python train.py --train_examples=39062 --hop_length=160 --encoder_norm="layernorm" --encoder_parallel_block=false --encoder_num_experts=16 --encoder_subsampling=2 --encoder_pooling="mean" --eps=1e-10 --batch_size=256 --final_lr_fraction=0.01
Rows from block 7 of the text encoder of a small contrastive audio-text model, named by matrix and row number. Rows with one number within an expert belong to one neuron, the router's apart. Each number is 128 + 32 x the weight over its row's rms, rounded and kept within 0 to 255. All counts start at 0. Numbers have three digits each.
After each expert's rows are labels from the 100 texts, of 14848, where the router gives the expert most weight on average: "fires on" is the input token at the peak. Only what is clearly more common there than usual is listed. The data: synthesized solo parts of chorales (CocoChorales). In brackets: how many of the 100.
# router: slot weights (text_encoder.blocks.7.mlp.router.weight, 32x256), inputs 0-63
# up: expert up (text_encoder.blocks.7.mlp.up, 32x128x256), inputs 0-63
# down: expert down (text_encoder.blocks.7.mlp.down, 32x256x128, transposed), outputs 0-63

# expert 29
router.29:103103158049108107124129185119051122094143112157077128077091157083143118142133092147140174137139084137139138132127185104123176114116135110196090140119159177098075157062141064118110078200146135
up.0:176097145119104085095126138069200077075092134109071116127116138186141156140142145139142128160133164086097147089172074081132108086118111077106097179059068146145164160162171170103099127106120155
down.0:143148151142108146116152089067135046134055175148134141158161147194132112109223099119048139104099110127158139158198066128122082128124105146113154102130107152140125121142138159101043179104122147
up.1:098134136130160137143186094143153130114105132093053129100132153120188166144138096133093130131108183199059149031124121121143185069137101073090109107110123120116143155119114156122122103160138123
down.1:093139115108172191215167062168115106158120139114158151133120132122163164159155103088076049046097185176124140135101129139158154125112116120166163100092132110136101174148102117097080108158150112
up.2:137155158157062118138068183066099142096095160163120118142052162157117089152130105156100152172111094071120065102129147107091135120142155140169107159102121101125138076135157121133153200141090088
down.2:128163124176092133111148133088121113165114177178139125144185147120061132082170128084129136109072120105121139124164129126072079150139038115120124116146108132173078123098117158092089149079138163
up.3:115186099187123160128133139088109096139166130131143091093170129149041115069130122113146132160161126125112070123144157141143133155158105125097093115126117144142139110142081129153178142109147126
down.3:135115126118186133145135129167123186130133126098133141077188123149138135114105105142126090148138156112159133158123126062132138086120095154109117135118141085138107123139165155069112091100153155
up.4:134160074150098134085188145135181079128143143131105054167152122130085145078100140143115089119120128101096138059179104077154094097156152119161169111084117073133111142150104173077181158076109136
down.4:099165122163127139146171120127119072187059185138148166188110126142117125107157088112069124075115125138138163119154074153124084134094097159164134072141110143171107119122104184102087178096107119
fires on: "<end>" (37); "e5" (15); "5" (13); "d" (11)

# expert 17
router.17:110134099148162116142119187056137101111123083073132148099135173139080130166151143136158090111163163131116123135119151107146124079153116098108064117129112121089114211143127123200124088108110119
up.0:109084197151106167107082163041118168074118141147140103156097159141153155138119111179105133176126139102099043106203152129087146146138122053097096135085147131120098138162119142138142130137125119
down.0:063102086153157182166090121120152093143143179111144158113091154114106174140177110156137147151151137167108125171104162158114157056159127076105119109190147065157091121177154095192190129073111131
up.1:107112189134143085138059130056140116070095163100151157190087176186130166160144104145137126135169161139087090137166085127121124129160139122083060110126139152129135149152100169119137156136144095
down.1:100124093177116195147136129113155083147128170142133157139115121129096140155185106105097140105148086141105134168089154146120144070146145046115128076189140091147109115162136098192171137062111134
up.2:090077177130135155132076159060114155059120148153164108177072184128169174147119130196122112186136135098088030135152118090099137142121141077095116130125152124140081121187109150118184117127104108
down.2:086096084159154200154133103106163079139156177113138142106107156119104178132177112126147152153170113144101133173106153152117140068147154070098152109188125089127110110191148093197183131060119146
up.3:174102151141051107065151188117073152158164093194117092138147078090126099124110130122125176138123081074164130142085162112097142156145129111184141184112093130113168146102149055125142118122116131
down.3:092081131123179168145175061124201111182117150153176111125130043087140153164132149133087083052092163128122145185132154153158104167132126116106135022118099099126090125157064097111119110149077194
up.4:122171140042161081140115117186092102111121074096104133042134153107132146140131133150085101100100116137088151121105134095119147091130117195156169113139157138066172143149135119144105084189127139
down.4:110150108144113146200170111176118074182093137138189159167120119116044126128162147136086142037119122153156138094144103148168095142128076113162122081138143093120108150122059139086103138113158121
fires on: "5" (13); "d" (8)

# expert 30
router.30:101118165113107079108128158131108140110154160136058063135091134095174097167116069171155175153138110126149120089117124140106175111127163093134075113110120138067144149141174140148141097170131090
up.0:154162083105141090099120103163079106139170043095152160080099130108087109079159170150179115068161128129137145124088179162150148121134115153140090062137160148121148178160090151170110113118156157
down.0:096147143166125166156149091156153075184108160132187165142144102130077120076166103134112154076123113135116153117147099147116097137107068133111150100160117122171100101130088189070093162086154130
up.1:074121089144095101161157127175116160124124119114186172114062133087094086107110133149162164116204095153121106078047175189146172098090124115127149112144176153107127092093115148149149145108153114
down.1:148169162191092130156169069143146102210089159148122146178192086138108108144152119099083120093137084099093126137124045128145108113116107133157192115166128155148132060125091167070148194110083120
up.2:127171102146096099117161093158134119099134084092115119076073126133110131124108135138131095115185123104090096071091112143175147093105177130148130092101144184107151130171102130148127158107075123
down.2:116137133177134142148189082169158062209098164156144154156175089146079107105114099104083161096135082134097119116137085123126116149099110141149192107138151128145099113163046191047136164105134162
up.3:127141064142096110137178121167117116140136083101138155084082122101093076070142128107166146092195111153112138075068163164165169109118136104148144118129144148138147122133108145185130139078119159
down.3:117141171175121139172174069153162073188083168157175159154162103118100113102131117100075125086142081137090157127128093119125114143099091135153178129151116136148119071153082175053135180097130136
up.4:088110171090106107151051144072095166132098158169139143138120177102147070165120102134098163117118099159109123169138171092141152134114135080135100139167194168123084122123118142115129088163187131
down.4:076135154143119134176143098112142113162086225172159181175154145136133138139175121123099112097059139133114142139144094123128095118092074113112162103171092135147114062163134191102119144105132110
fires on: "c" (14); "flute" (7)

# expert 7
router.7:125105101079103118103085089099135106161168146115116140176179150120110199171133126142196142073100088109161110143141108167142086185135216123111179092140117111125160182158158127138120064130145126
up.0:123114117213082188094146122104111150118127137144142116071115133116122150152109145123119154140149132117164086129110158166082174106127090040069093116114118097114075132078130087080109102118149054
down.0:114123143102118166103133095142180138105173127117107136036131125113155161174106159190131159147134121138168127122141158187083169077047097102073147091141108176107108108112114084141116077128162140
up.1:134178147158105134090106136067113131087091146165171091143165171152122155109132155160115150165137200134092080127156156086094113146159123113062091107105137123141105121165082150110168133112182106
down.1:132097138154162134132142113167183144138182127089130084133164044098098122169100173121181148134126131127119147168149095128109145090145130107096165150158111095100159053093129110155226168132129063
up.2:147059124099171109140141107108131104141154096125172099127173115104120135099098133089150122106142149132143159136154148051153108179162104121085121145118118091122113158155114144068095065123190151
down.2:135114140102099097119167167118175125086111168146041103108129141189082107152070102116058139221120097135154161129131111112084186106136099165164163162153137158162109078057101121131175169122080107
up.3:118135102129046168143089123084106196128152140161107168158083098087137133187116099087129120091123100082156114129094142161123179144085133080179134130111109123104141124116192119153125093144085058
down.3:104118117130099171141148092095132100143097135130114185124073098155147111155098098120078149039149127169122141098122103149200143138055144116181152133103123170118092159141112098121074115152105170
up.4:119124138135100117059115175117083090092081124097124121111130210135131137107132151163120135170160136112138073110153109136125124110129110149047117099058125143155087181140089120070092172133191157
down.4:123114082179141140106154157185103133143128116114129132124132104089143097065191059118135135118143115081142168115092161063097121115123087161093115161145089011142155096107147167129160105088106114
fires on: "d" (50); "viola" (26)

# expert 2
router.2:129045155112085098119116168096096122121103088083066077126112188114134132197097112155114119175133112142141132134076156085132154111130170107148140148127106093037148163132161092173118151153128110
up.0:130071127114142102153154116117147103145080105112134185121115138131136061113139180103117155153203104174105137136142097120181152066130139092110158096193150136130163137088111121146108144058124178
down.0:110169135126140144161157106170126092214079159140178163163180116131099125111161120118120142095132111148168149166139095147113123166111096125148201118192139132129112082109119152088151164079156136
up.1:104111134134081168131146125065160177119124138114107114116144098116160082151089100129103150183153075104129046122123136151159152093091162114082170135097134138127130088094153148141096177103073120
down.1:090160110153122149137188106134161065182066185148170157153152122147120103122163128089090145099119107116154174136154076153117083138100094134140177129138135136174082075116093151100126173077153168
up.2:135115108146123084104119109111153087114113128034119170107090163197113136110130136130175117116188115124094090108147070147174129092133177186078168099082107154111181086127137147148103208087100157
down.2:133163160136125179123163100121163089169068175147162162147180113166134105128172145116086140101111101116152144142172086159084095170108099153139187123150088150150098082117074151103111163081131148
up.3:133133182139134112141095071106123125149092178135160158161165173137121122134158127125119138071140106133119126137168117092150146159137158118073139080167143181057145103137150145100104114108177138
down.3:093171081160141154195143113135145078183084194138146176155148131140078109118172110111116104064114098150120166152146102135131100109126111147154173098180115109149122115149135160115135179057118136
up.4:130122134091127071101122122175168158119101149094088153124143158156172155139143122100147141137120147156127181112122084166141183113104147130124098111132122191126157116078154136077112120164182140
down.4:083211138142111156168165114122141100188067182167170190168175109191111140123169112127074113099091126128133148141128104174094079155080099165139163053170099178182117092147091165096102170101131132
fires on: "viola" (39); "<end>" (22); "c" (11)

# expert 25
router.25:079154146149133147161183106152128098173090166138178186146145099153108120107174106111093144094108134132138165141152082144107119131100088146146187089166105137161113075145100181077126162080125147
up.0:130167155126123116104067161130077142098146110094103125128110161135136138200130126121127071158149120096127123175080118107087133094139193150155093135126145138112164196154177072130148162164149058
down.0:113157121070116106152148159143108136157086170169129121103151164161126127125140108175078102146141100103091114086134128118135153084132112143089077076153082170135178106123134124084064141130124163
up.1:160103119105130096116102174096089175073181085110058087080115155130150127143062108150152124180138109129149093136095164085118130108148156128128105171103116124114154182130158083148147086168107100
down.1:147097085108117086065104179128126162114167072107110074101108125106144153174110134129173128151165111121141119090060173123132175166167166096117078122101123141076165172124130106188182102174127103
up.2:101179133159146162159148092149146111159076173162186176152155115159089145119168106106086112104118127119139157142125085177111113120069077164150171094152127136180111084143101176052132169084115141
down.2:191104080100133105083087149109109186101178095117083078119107166117192147174096167142163128159145135125109087118112185106154166121158152081109067147098172088102135146102156091156125076166125131
up.3:140109155090126158149164166135136181100191075140081073048131122089206109173101138138126091165097116104118130082088173093116190139129117108130098195047132104096133142137150129132098088227081097
down.3:092157153092150168168194133135134108152077153142181136106086117121154126176160117133071098143102118073132162102143121123151119112082069176157107117070110110161104109109124163066072156157127087
up.4:114119139135125130090104107109106156098144117070125082133121124159156129125117108116174144112117145121109076101140146123139093187158155148094094152048152118117111145161114139128101136212133107
down.4:128143119194119084127110113148154154132124150120124123174117167112074129104124128089165136097138122166103148144070130128136173091139190077159182110178144163139137101108128082153206122108132117
fires on: "4" (30); "oboe" (19); "flute" (10)

# expert 10
router.10:157134130156145113094119113043122127107103048093129114166152135132130101131121178134104113187155140115153072101188103103138097097168144075153112105057098091139143144107103150118116122103144125
up.0:145107073072109078121098163154121130102162104127082112050066130117103173141056084123130129146133077121121141148082162113081177145133176145139081137140129166120116113161147073197135110204119138
down.0:164112156095118079112077122099081195088142077141071130087104165116154131115081144145172116160113119138139092098064160090139156130134139149105082128147128169094118157144169063148080079188163129
up.1:110146132125093158085174148142144152129116154100120116119121091124160134174118167148116138183139129071196089125133104186183119108085123072160150093058129124149084167069081167088114161149087086
down.1:148152155139073117085146084187143095162146129146127083160159072107028158149176133201132188101147115147153120134149090202098145102075080062156086071164122136105162101095060187063134149077150151
up.2:141075075064109097119083155127119157115165093118070117049051135112114137158056112140150118152127104123140128154080165139082211133145163150135080178115135163099105152155155087183122106176084145
down.2:179118124114107090100097142135099180091156086134068093104122131110157126121092134131184124141131107115138128121087159120146134133130172108109096147141098134085163127108183079119107065157143128
up.3:073119153138069140129181125101191113118083185135142051120157154182143126188130120111081142189159123093125073087138105131175116116100111090107166082074173159144108145092050170110169157132094140
down.3:155132124101010100119198139150123116163092149223146079168171085144083113169156123151060207101117069119173144126073100161119150174076101079160112092159147154138146115077085159112146128117154177
up.4:174093084155143105141137143069124104157119091108112124152173154154114087071137087074148080104122176122111166124120133054133103150208092221105145145067112099126161160126153106142140129113128105
down.4:142144137189135093158142098122117148146085154108177125238161130132145103150131139029118086084120142139107119141111106116135069152169164174156227121128116117098173124088147113117168146113145073
fires on: ":" (100)

# expert 31
router.31:131107111087121108100114158071091161103237082079041073112124121143173131133110122154140139105118103156137104108132139060116177154120142129104154138133084146058141156098116057150126074148124107
up.0:051122099124130080155132153177106153119123174106136100103065192106126122153087089152102149145170097181065146093079136140138166105120150124138099133129172121112081087120113126109169143172153128
down.0:111134146167158128173139092102158105167077177144176155188154146107120135158148105118101093066105127144147170159117076149165073168111086144141173156165086123161105037127111153127134150143136111
up.1:112160141128176162150176107106136138135174113144099095130188090070170117100147138109097120101074174168076178146181147088153121097206131124139170122139107066097114136126128145113115069120111103
down.1:083131138166129124145142078115139087150125156135136165141118100116094166143139144164107127045041146134139131115204050155129101113130092158111224106156097167136111060141047161128143136087123128
up.2:072144174130181156175145111080158193113162152116105117120144119082191102143118096148116140147105152157094101153155154112188113090184150124128151161132115071110101117115145135123109100141081054
down.2:074137126160132099132152071124099085157109182120113168108129133129101168164142155125098115078044136149157125154200062139137085113104087181119232102154102130127089083119087153118133131081135139
up.3:050121130125161120113122151167119193115171142087183072087115135095139108135112097156135144160178077139135096110099189169117115148072177153114132125144167081127055078117121150116180155113140129
down.3:098141148141128155132157092147133123173089193160173144181148093136115137105177152113108157099127105075172140131148112137144045180067081156135176116149167143182077106117105174084124126089144163
up.4:157085138085145096162139101164148129127109119057130124087098106142115119185113118101123127107115120168113175128104102102121127097145148180114143173123133127088154076091207121101136164167124109
down.4:118169142179147161154173077136149122185079134154146147127135065160101115108165113098098104052087156123146158154146099136096097160140109159127192071166121174154122083145113130109121150073086121
fires on: "viola" (39); "e4" (22); "d" (17); "cello" (9)

# expert 24
router.24:129114151110140152122139163065075158089148093165140073113143169060169074113138147172120142183164128100156118153138178104139143153146149078173076113127130069084148169113121077136117072152155122
up.0:118099124114080090102131156137099143069161125100071116111095126131088155124079084179154105165115117094126104134083135097104146122157088138119136141100095142161166141120152089133117123168083107
down.0:146090113095103091107087157098059181100149100138075091110097144102150121142095141138131136156129106140118105131083197083117145130164164104116095145125140110095135173109174051156117090165149127
up.1:078130085134117129130165129178102154143147191109022137121122151174149182123097064137111125127041141176118138120113107144176154100157152136151157109123155098094085089047150155110133160167118085
down.1:051171117142143159160162115166213091134107146096148166126132129155132135145154113178101118125135162140100148106148103152141131088096108139117162072139081128125105108177056195155148140079119160
up.2:145111148165135124071130177057108143101085134131142077180168200138138100159136143110122107170157126053147025137141113081130064159135143134097127114087146128154097173144097129111139140143140117
down.2:118137065120163142182121130150097167163087149145189112116161119093147081149142138089115118116127104122149168181034154082121106113147147152142121178159193079130100135106199085106138117129172122
up.3:193162165167103165046108168094132153105113141118137067120140103181155123127129164113167103151108169039179079136171131119079104141110167139081097161037092116097125138148157137116110160151140122
down.3:175115168121161123140123099150169147161110120120215091126109095106188093128163139095112173127132127158097170134086115122084109117121136115082093164151148141116142120124171095095085169139123138
up.4:156101146084052074136114072098213094082073184078096130185135112236108126178113121136124183109128143113130116149135063103159098097156156151101142107116149196177173147098131147096133193137110121
down.4:114150120168111117117165101116176063166096174111128146161142108191043128132164109158099157131156118148074108136160075125181127105180140116145179072167123136169135086127061151146217219082077140
fires on: "a" (42); ":" (39)

# expert 11
router.11:130140109114165141100102186075147141134170049115136133101096090126132162099056132143176107133100157100173140133119179102078141124153145136137146132080121059121113168141125125136155147122086117
up.0:099169124162150134127135112182110117150178116118138141113119128086169193122182168167173123142137135141121096111113164201122153162112159140141149099162097110055158136158056130188141114110160113
down.0:119181125168183187114141068172168145150158135098175159151160073128177146118166137103173084066098139134147136100136101230087143172059174166107166034131103159103130128144074175106096123102117105
up.1:159167122170151155102115135163092125146175097104152127150157142096156134086157179152184127152196120108136055117149171182158140164144162141159134109130087103101169118142069150163154144120132131
down.1:146185140175162185101140086143138131139178123116156132172174079142177113103138134090176081047098158128150131111165107217084116158066178148105151032099085189126137112130083164087081149099139116
up.2:061088112108098137106152120150164145072118160135155093081085131068162123195119159165143139144163114107154127117141138158144123125046148059130145153141168122114075142167061149145138102112120169
down.2:104175128113140141100155071180169166165136136138128167108102115139163161130170136170169139134095116142114125190098106196127130142056159110153158095163155160149034132145094137114109128115101201
up.3:132095139146162090049134103075168146070057135118102133133144185148127134092143144138148106144095164075165124160145063086146059127139121138119164134051089144146104193114166145119088125122096157
down.3:136121107119105143233122197114094130140078146139167131130090192156039103145101119138063119178132154138074181125124144098131174081202087125187098170125192108175105126144158122138195182122133090
up.4:132159110166157143101130130170116132145199097108154121145145127104154153094151186152182134157191120121131074089139160192145145181111157142146142103126100098096156117142059141164151136118124111
down.4:122191130174158185107148089159143139150152120136177144169185058134177135100126134097163082051101148133170134095154093207091123178064167147130171004119109175115144122125088164091098136107126111
fires on: "violin" (44); "<end>" (22)

# expert 18
router.18:092164143101135121106133093167158124131154092095142120089093092079135083131121175124158069133147111150046145085098153165147165104130150140113098121129176156147083105163143090155138139169117081
up.0:076144109103157152171125120140138137080136088112154129115053088062162105145096172136132112107119122118105118088120136156158127098130115136142188130117152064110105124133128145110114141177089010
down.0:096108127133121127160113133147117143176121127115166186114099112088102109127108135149161157121113201176117174178162125153104144098141132080132114184134123124127048100076099134136147151172166095
up.1:153107118135060130038168184119108143179135187151115098188144070125170112149144131093118132145058096104191140151113174124120083123138159105155108114081125030110084201084143153118098121132120112
down.1:117132154167152130124185132140127119177112159151139165133149121127133134103197110149068095128087129114142129172154109119100120118090059130138150095153105095135115110128109185095090172039073139
up.2:118094075109108098113155138161109141144144140158071077116074138085164192168084094129086115169102102158131123115064107130105130121137118155175166099135175078086125166089118121106174131170082055
down.2:071145127089108157172160154181119136148098126143170147112157149126105053133110108137078134162100153170093181164120111112113170134152097120147153148132160142184040119074071130092163179154152138
up.3:116151128108109075174114155129064161127154085196099096070106163119127133122124107133102124152127086158091122148079176111145181204156106174198134129165118161084173081114135060167165074151066106
down.3:080127150105135108142107119150165097125126122131152116144132114052065116127137115190137187102136139146120143106170108157129097126115087146131124136159087117159151063146057145114174143136157110
up.4:152087171139069146106091171026107158107109114157055145098144132192173154160133073138113133165093193094175109157152129098089112159124095138095089144076059133137136155115170094127033080131118140
down.4:106117127132094101151117052120146113139108160065211146112038143130132138095152147137125190100155156155138154118112136166178101149065148108177109126112155167122064115146156159170125141117111167
fires on: "a3" (33); "d" (12); "g" (10); "f5" (7)

# expert 6
router.6:055082110090109120119143130107152201128148097045144080096128143118185149216113073116112124125209155092121087083069141174157089125109126153079120079060112118140120102138090165117099077146107140
up.0:074065118106109116115175144138129152136098148115198121093060150103149157160122094121102107130185141139120096082074151147093102154096067135081117111079197089161058120130053162111120106173143108
down.0:113137135179160136048126036156129135133155114114110129128143099110161188145169154174143090087085151120100086189159092120108126091090196101069176071160090141066151120168139124142143135056098120
up.1:141105131161158151168098136039147101140136177100122175194187157155105115113098107081119087102097154136107119149169118067148132158167117163114177159115122114115141104149154152128137123103157108
down.1:153109110132098110210135181086103091148062165162147156169134162159123055107093102036070129141121116142135185161108129080145127173157076183152128164119169122196125128099152104120123121133121126
up.2:152119108117091111093132140139133160150153154175109129140077114099142151132098146132144158130068103115188163143104117126064165178124107110189117162140148082093109116093134132108170104183087069
down.2:125141109126126115095168090209137152168146091146141139082158063091148115168187111120111075102080109053124156170115134140108149113114145157159167138123087128087159121110161099116136137118082110
up.3:138132155138149107069152124100165095074085109150140120170149168136148174094173207102110119183126177090096124113189096069136085141162130077113175134101088166111144165156113137165149099076121163
down.3:095154144219120132131146121133114151130104178111118150139110156143121180048168119065106139111104158148066103120101139142099144091151154102091213106142153176137141095118107129177150141079112127
up.4:173154144125136126136076129081142128087194132094131139176142114156060129124123119141185163115143139102149095124155159139142117153152187143141111138109077134154205132172149129140127182104140088
down.4:137138124118099124200163212136158093132087170152084127114128118181140066109147102097097133178145126084100180090118124124182180127112094115210127147109105130201157083081130129114174137121087131
fires on: "<end>" (45); "f" (30); "g4" (14)

# expert 13
router.13:078129072109156143073118152113043145148138144133102130111095147161175136091094144146139069165123090140098123163122117122183087121156114125102125182118169099130077132118179109162123110096122140
up.0:136161112141113179108153129103124117138174131121133092129209078077122092115157139126131099091093124160113159097177125154093146068166133099131115097123110055106121141115127133109107113108174149
down.0:127091088170161086115169073166139075178126137098126177153097146133098153065140117128119140062114102136153128113188097091150109155141167126096181104141134129113091129171104159147100120110104174
up.1:150120177105089112146107148108100158093161099142075077192128112069077129153078137140140155121175133123112108115088142121064166144117118094142103122117113165165167177150138084076166120165156086
down.1:226143125142092114087086123141086184096139148148044102115097120152129144121113119110155150131123142143156114117112125124102139110132151126161060173102089146082182180111188085089099075131155097
up.2:160108095151059102127119148092079124219110129156138164161070128087054094174120155084073113087168094084168120164074111109136127121171122113178161117145141109106143166105135060133163119083119121
down.2:078148147104107107144150177101104076115107144134150160154167151153071096158126140141107088167160079108120147149118132143151099080155120135197120123148128153208136109109122134137153228107173087
up.3:214140101112133144150120115152122229126155099154107128125150074099182100141089125142119117135121122082181144139108114099147175109066151107199124177141129081088131120087167144094111121139077087
down.3:105119141122175133133090129167135185122152124103137153078129132156178102113130116135176099173139107079173165131108166116142135161060172161152131189092157112132087072108200137137117138174109123
up.4:199116116189085088159140149058116114185050121156144167175111140124117065141120147062090132123164118113145094141099088063170103117180107119135155085135149130139139165108116109144103162092096128
down.4:120133178067120136154105192058105090112070148156163161129171137175116067129163154147107122214125128093140124173132161131122096134153116175176100154133148139188154133128153120124141201126172155
fires on: "b3" (45); "3" (8)

# expert 12
router.12:163082098120121050112161172088085131070193057116055100084098102145157066128137104166160151163104115156141135126113143074135156116150131094127127140085119146066146129088122121170081121161065112
up.0:102137121108120088134128097192119089140114149024168130114082148137110160165092114134130153088178084164117107080089107175162150131115195153098113078113162151103145130118098149097128166157184104
down.0:100167167169146161153153073151136094187094189134179183181158108122072144117138141128092118052133116153122127147136090189094107138091097143154165100160104144143112082148098157062148176107133134
up.1:162136097132061118026131134119084174184148174144096155140152102149108103095108132110160129098108069073191111169158115147135119119104187153167148075131145137142099117087174145098107178123122135
down.1:109144136160166183167164076106179118140107138128183134099115130148116117111184125098088122062116141139086174116121102136117100126118097103104152095180174114148106091164105148085118167081111127
up.2:150097133108130099106140136123144115080121130155098076129151165117146163176129151147146103154132132092102154118124095076094112166125089102121107173097084110112125140175123116062144075137168136
down.2:144212107152111140184155082120130094147073144151126162155173155152124091133171085063108112083161128144165164134118119158143151105144107152172125095154076167156207147130102104080086132097136180
up.3:097121073068136155124135165138112149169168092102117126127177104085131093128084115120140086120140139138124137136090162151134162128111145195146131089135174126154133127108135149110165120173130101
down.3:110177137133144128165183105153122116152131119121165178087145115138100140137141133061088078097115157155097137144099125165077135118141060143140185052169162131171095115154081147064134123107122104
up.4:105162169061162126167111131101144076109128097094147102103148117124157093133177138189096113113128156108086128089185143101140129120131112154100124121084093114145146125202130199129106142144113147
down.4:092160149122120152158191136127132067148107181136186149167171123148119145118186126099079098120126149095134137116190087145108087162138077128141164077113133131175127107128065196071118154104149132
fires on: "horn" (40); "e5" (19); "3" (10)

# expert 20
router.20:079120147114171076117120128107114182109157106109108146081058133142173158107118142130168106114104155218146121128114109131094144168157126112086081171129131154089108122131157134216039106162134078
up.0:122104095126102183109121131090121116105148094142101038147151138105119135142070097138100090140187131103119104116116183087111133157126132100113090119060101101140104162150125096130184090135117146
down.0:166089159118139151122072124171085144083184087098085105106081065119142159121045152169167146134179157141163098103129169148100220148141195079144088135153140151062168129102181123157165094177142105
up.1:086158129126102180126096160097094122074152140127127114105123149080139124103117097194108127135101125128100074062169195145081160120138125115102138146116095137126118111191121145160140138138176148
down.1:081173165133118121121149121136129142109120155148140159121155143093141125087178146101101106139084096075080114126096165145161124119093110087136180111153155181166126137156110172101099126085116151
up.2:121143089103098121115145115112067134145128092140070160106104132073110111125119099101086097078091115140129147122111128116096145098139098129163178109159141177108151134112148119141094091137125136
down.2:102145095129153152156142127154122141136144109118134174078104148079129126064121124133093103114112098149117100104062177147099175139086099137154168118145160135159078098174113163100114140117098152
up.3:182127124140155124077099127078100136144153131106100158106140108165108156069118151127161130073080171148181148156187137105053103170151121159091132186131105149094123100142179153150086096131132177
down.3:130141164143127131179119159089129145152113161153154170122120140162134089020121144128100125137101121133064176119131167119153111118155107138162118158121178130190122091163193153102148206127117118
up.4:121130149145149121093153121206081156118170101086125104102116151144138221137139139197149130134162156131148045082061143165113156163090121099099073076097148128074164125146085173101147138151136089
down.4:074165135192113156127187048160155128171110161111176165125147126131142140151200101126124108093092113103101112140114110195155136092086120117079152048145100116131101091142052190123073159094136101
fires on: "g" (30); "a4" (23); "a5" (7)

# expert 26
router.26:110104132117151112088115123097066164150116120132093123138086159103155112143119132122147170153095126113163090179048146110142173124104165112184123141145149135086091180098131039143119096157192095
up.0:098143170147133152125153085132102142115118148132156050144080127080121127127145161115110142129091139127090114124125161150136125102150118047153164122129154116150103127110119109047167099120181089
down.0:163118108198147119091149079107131187111114144148145175156106139157160110135160104105209092122064174124173115176127118129154090144095166158142207124133094134112085123131134150151103118083063116
up.1:163122142090106156103128193076136088160121102166135092112190085147099108055135172107102119143104121120137159157217194073085122142163146124109105159137117143160133130123157106189103102114137198
down.1:130146147095131131156115107155124098149101154156146117098152120156063112088152139171085168106137075125125164140168105107125113134123141124150117119162148156162130084134156159083131178106111176
up.2:135108162127176103174114096084111107089086127103166110173130142137115149141127143160094188098158141176045096105143125075127087176158131110058097153108138134105152128191115141124139101154156111
down.2:136123089177167173172107131135131072137136187121163169160123110155050186137161128066161093102119137134121146152109119126133125116194178156144116125151156147110170146154168085175180134113135144
up.3:102130156149113162110125150114083136097170142077158099130108131076138113129135137171106139176156096121062058079091180161130170106147149103133163140112133106108121138147131107105145152111152089
down.3:160175145157119137107139064092127167112097141138191170137146159128141113132153140113160097130086155110123091154111126149124085170097128154122204111143145189125118161139102151122088104111116117
up.4:119141097163077141120213109147110123173136134134075119076110084127106120102116096075093151093104102195158160122095207148137155112148151089133119133139130099096116152058129025137072103115157164
down.4:115137128203089115140168079155119121177108158136149183119098161132104132147143087116084142090111109148142158112095101134182121115117098107168166085122103130110076102087085100122078131091114126
fires on: ":" (68); "g5" (17); "a" (10)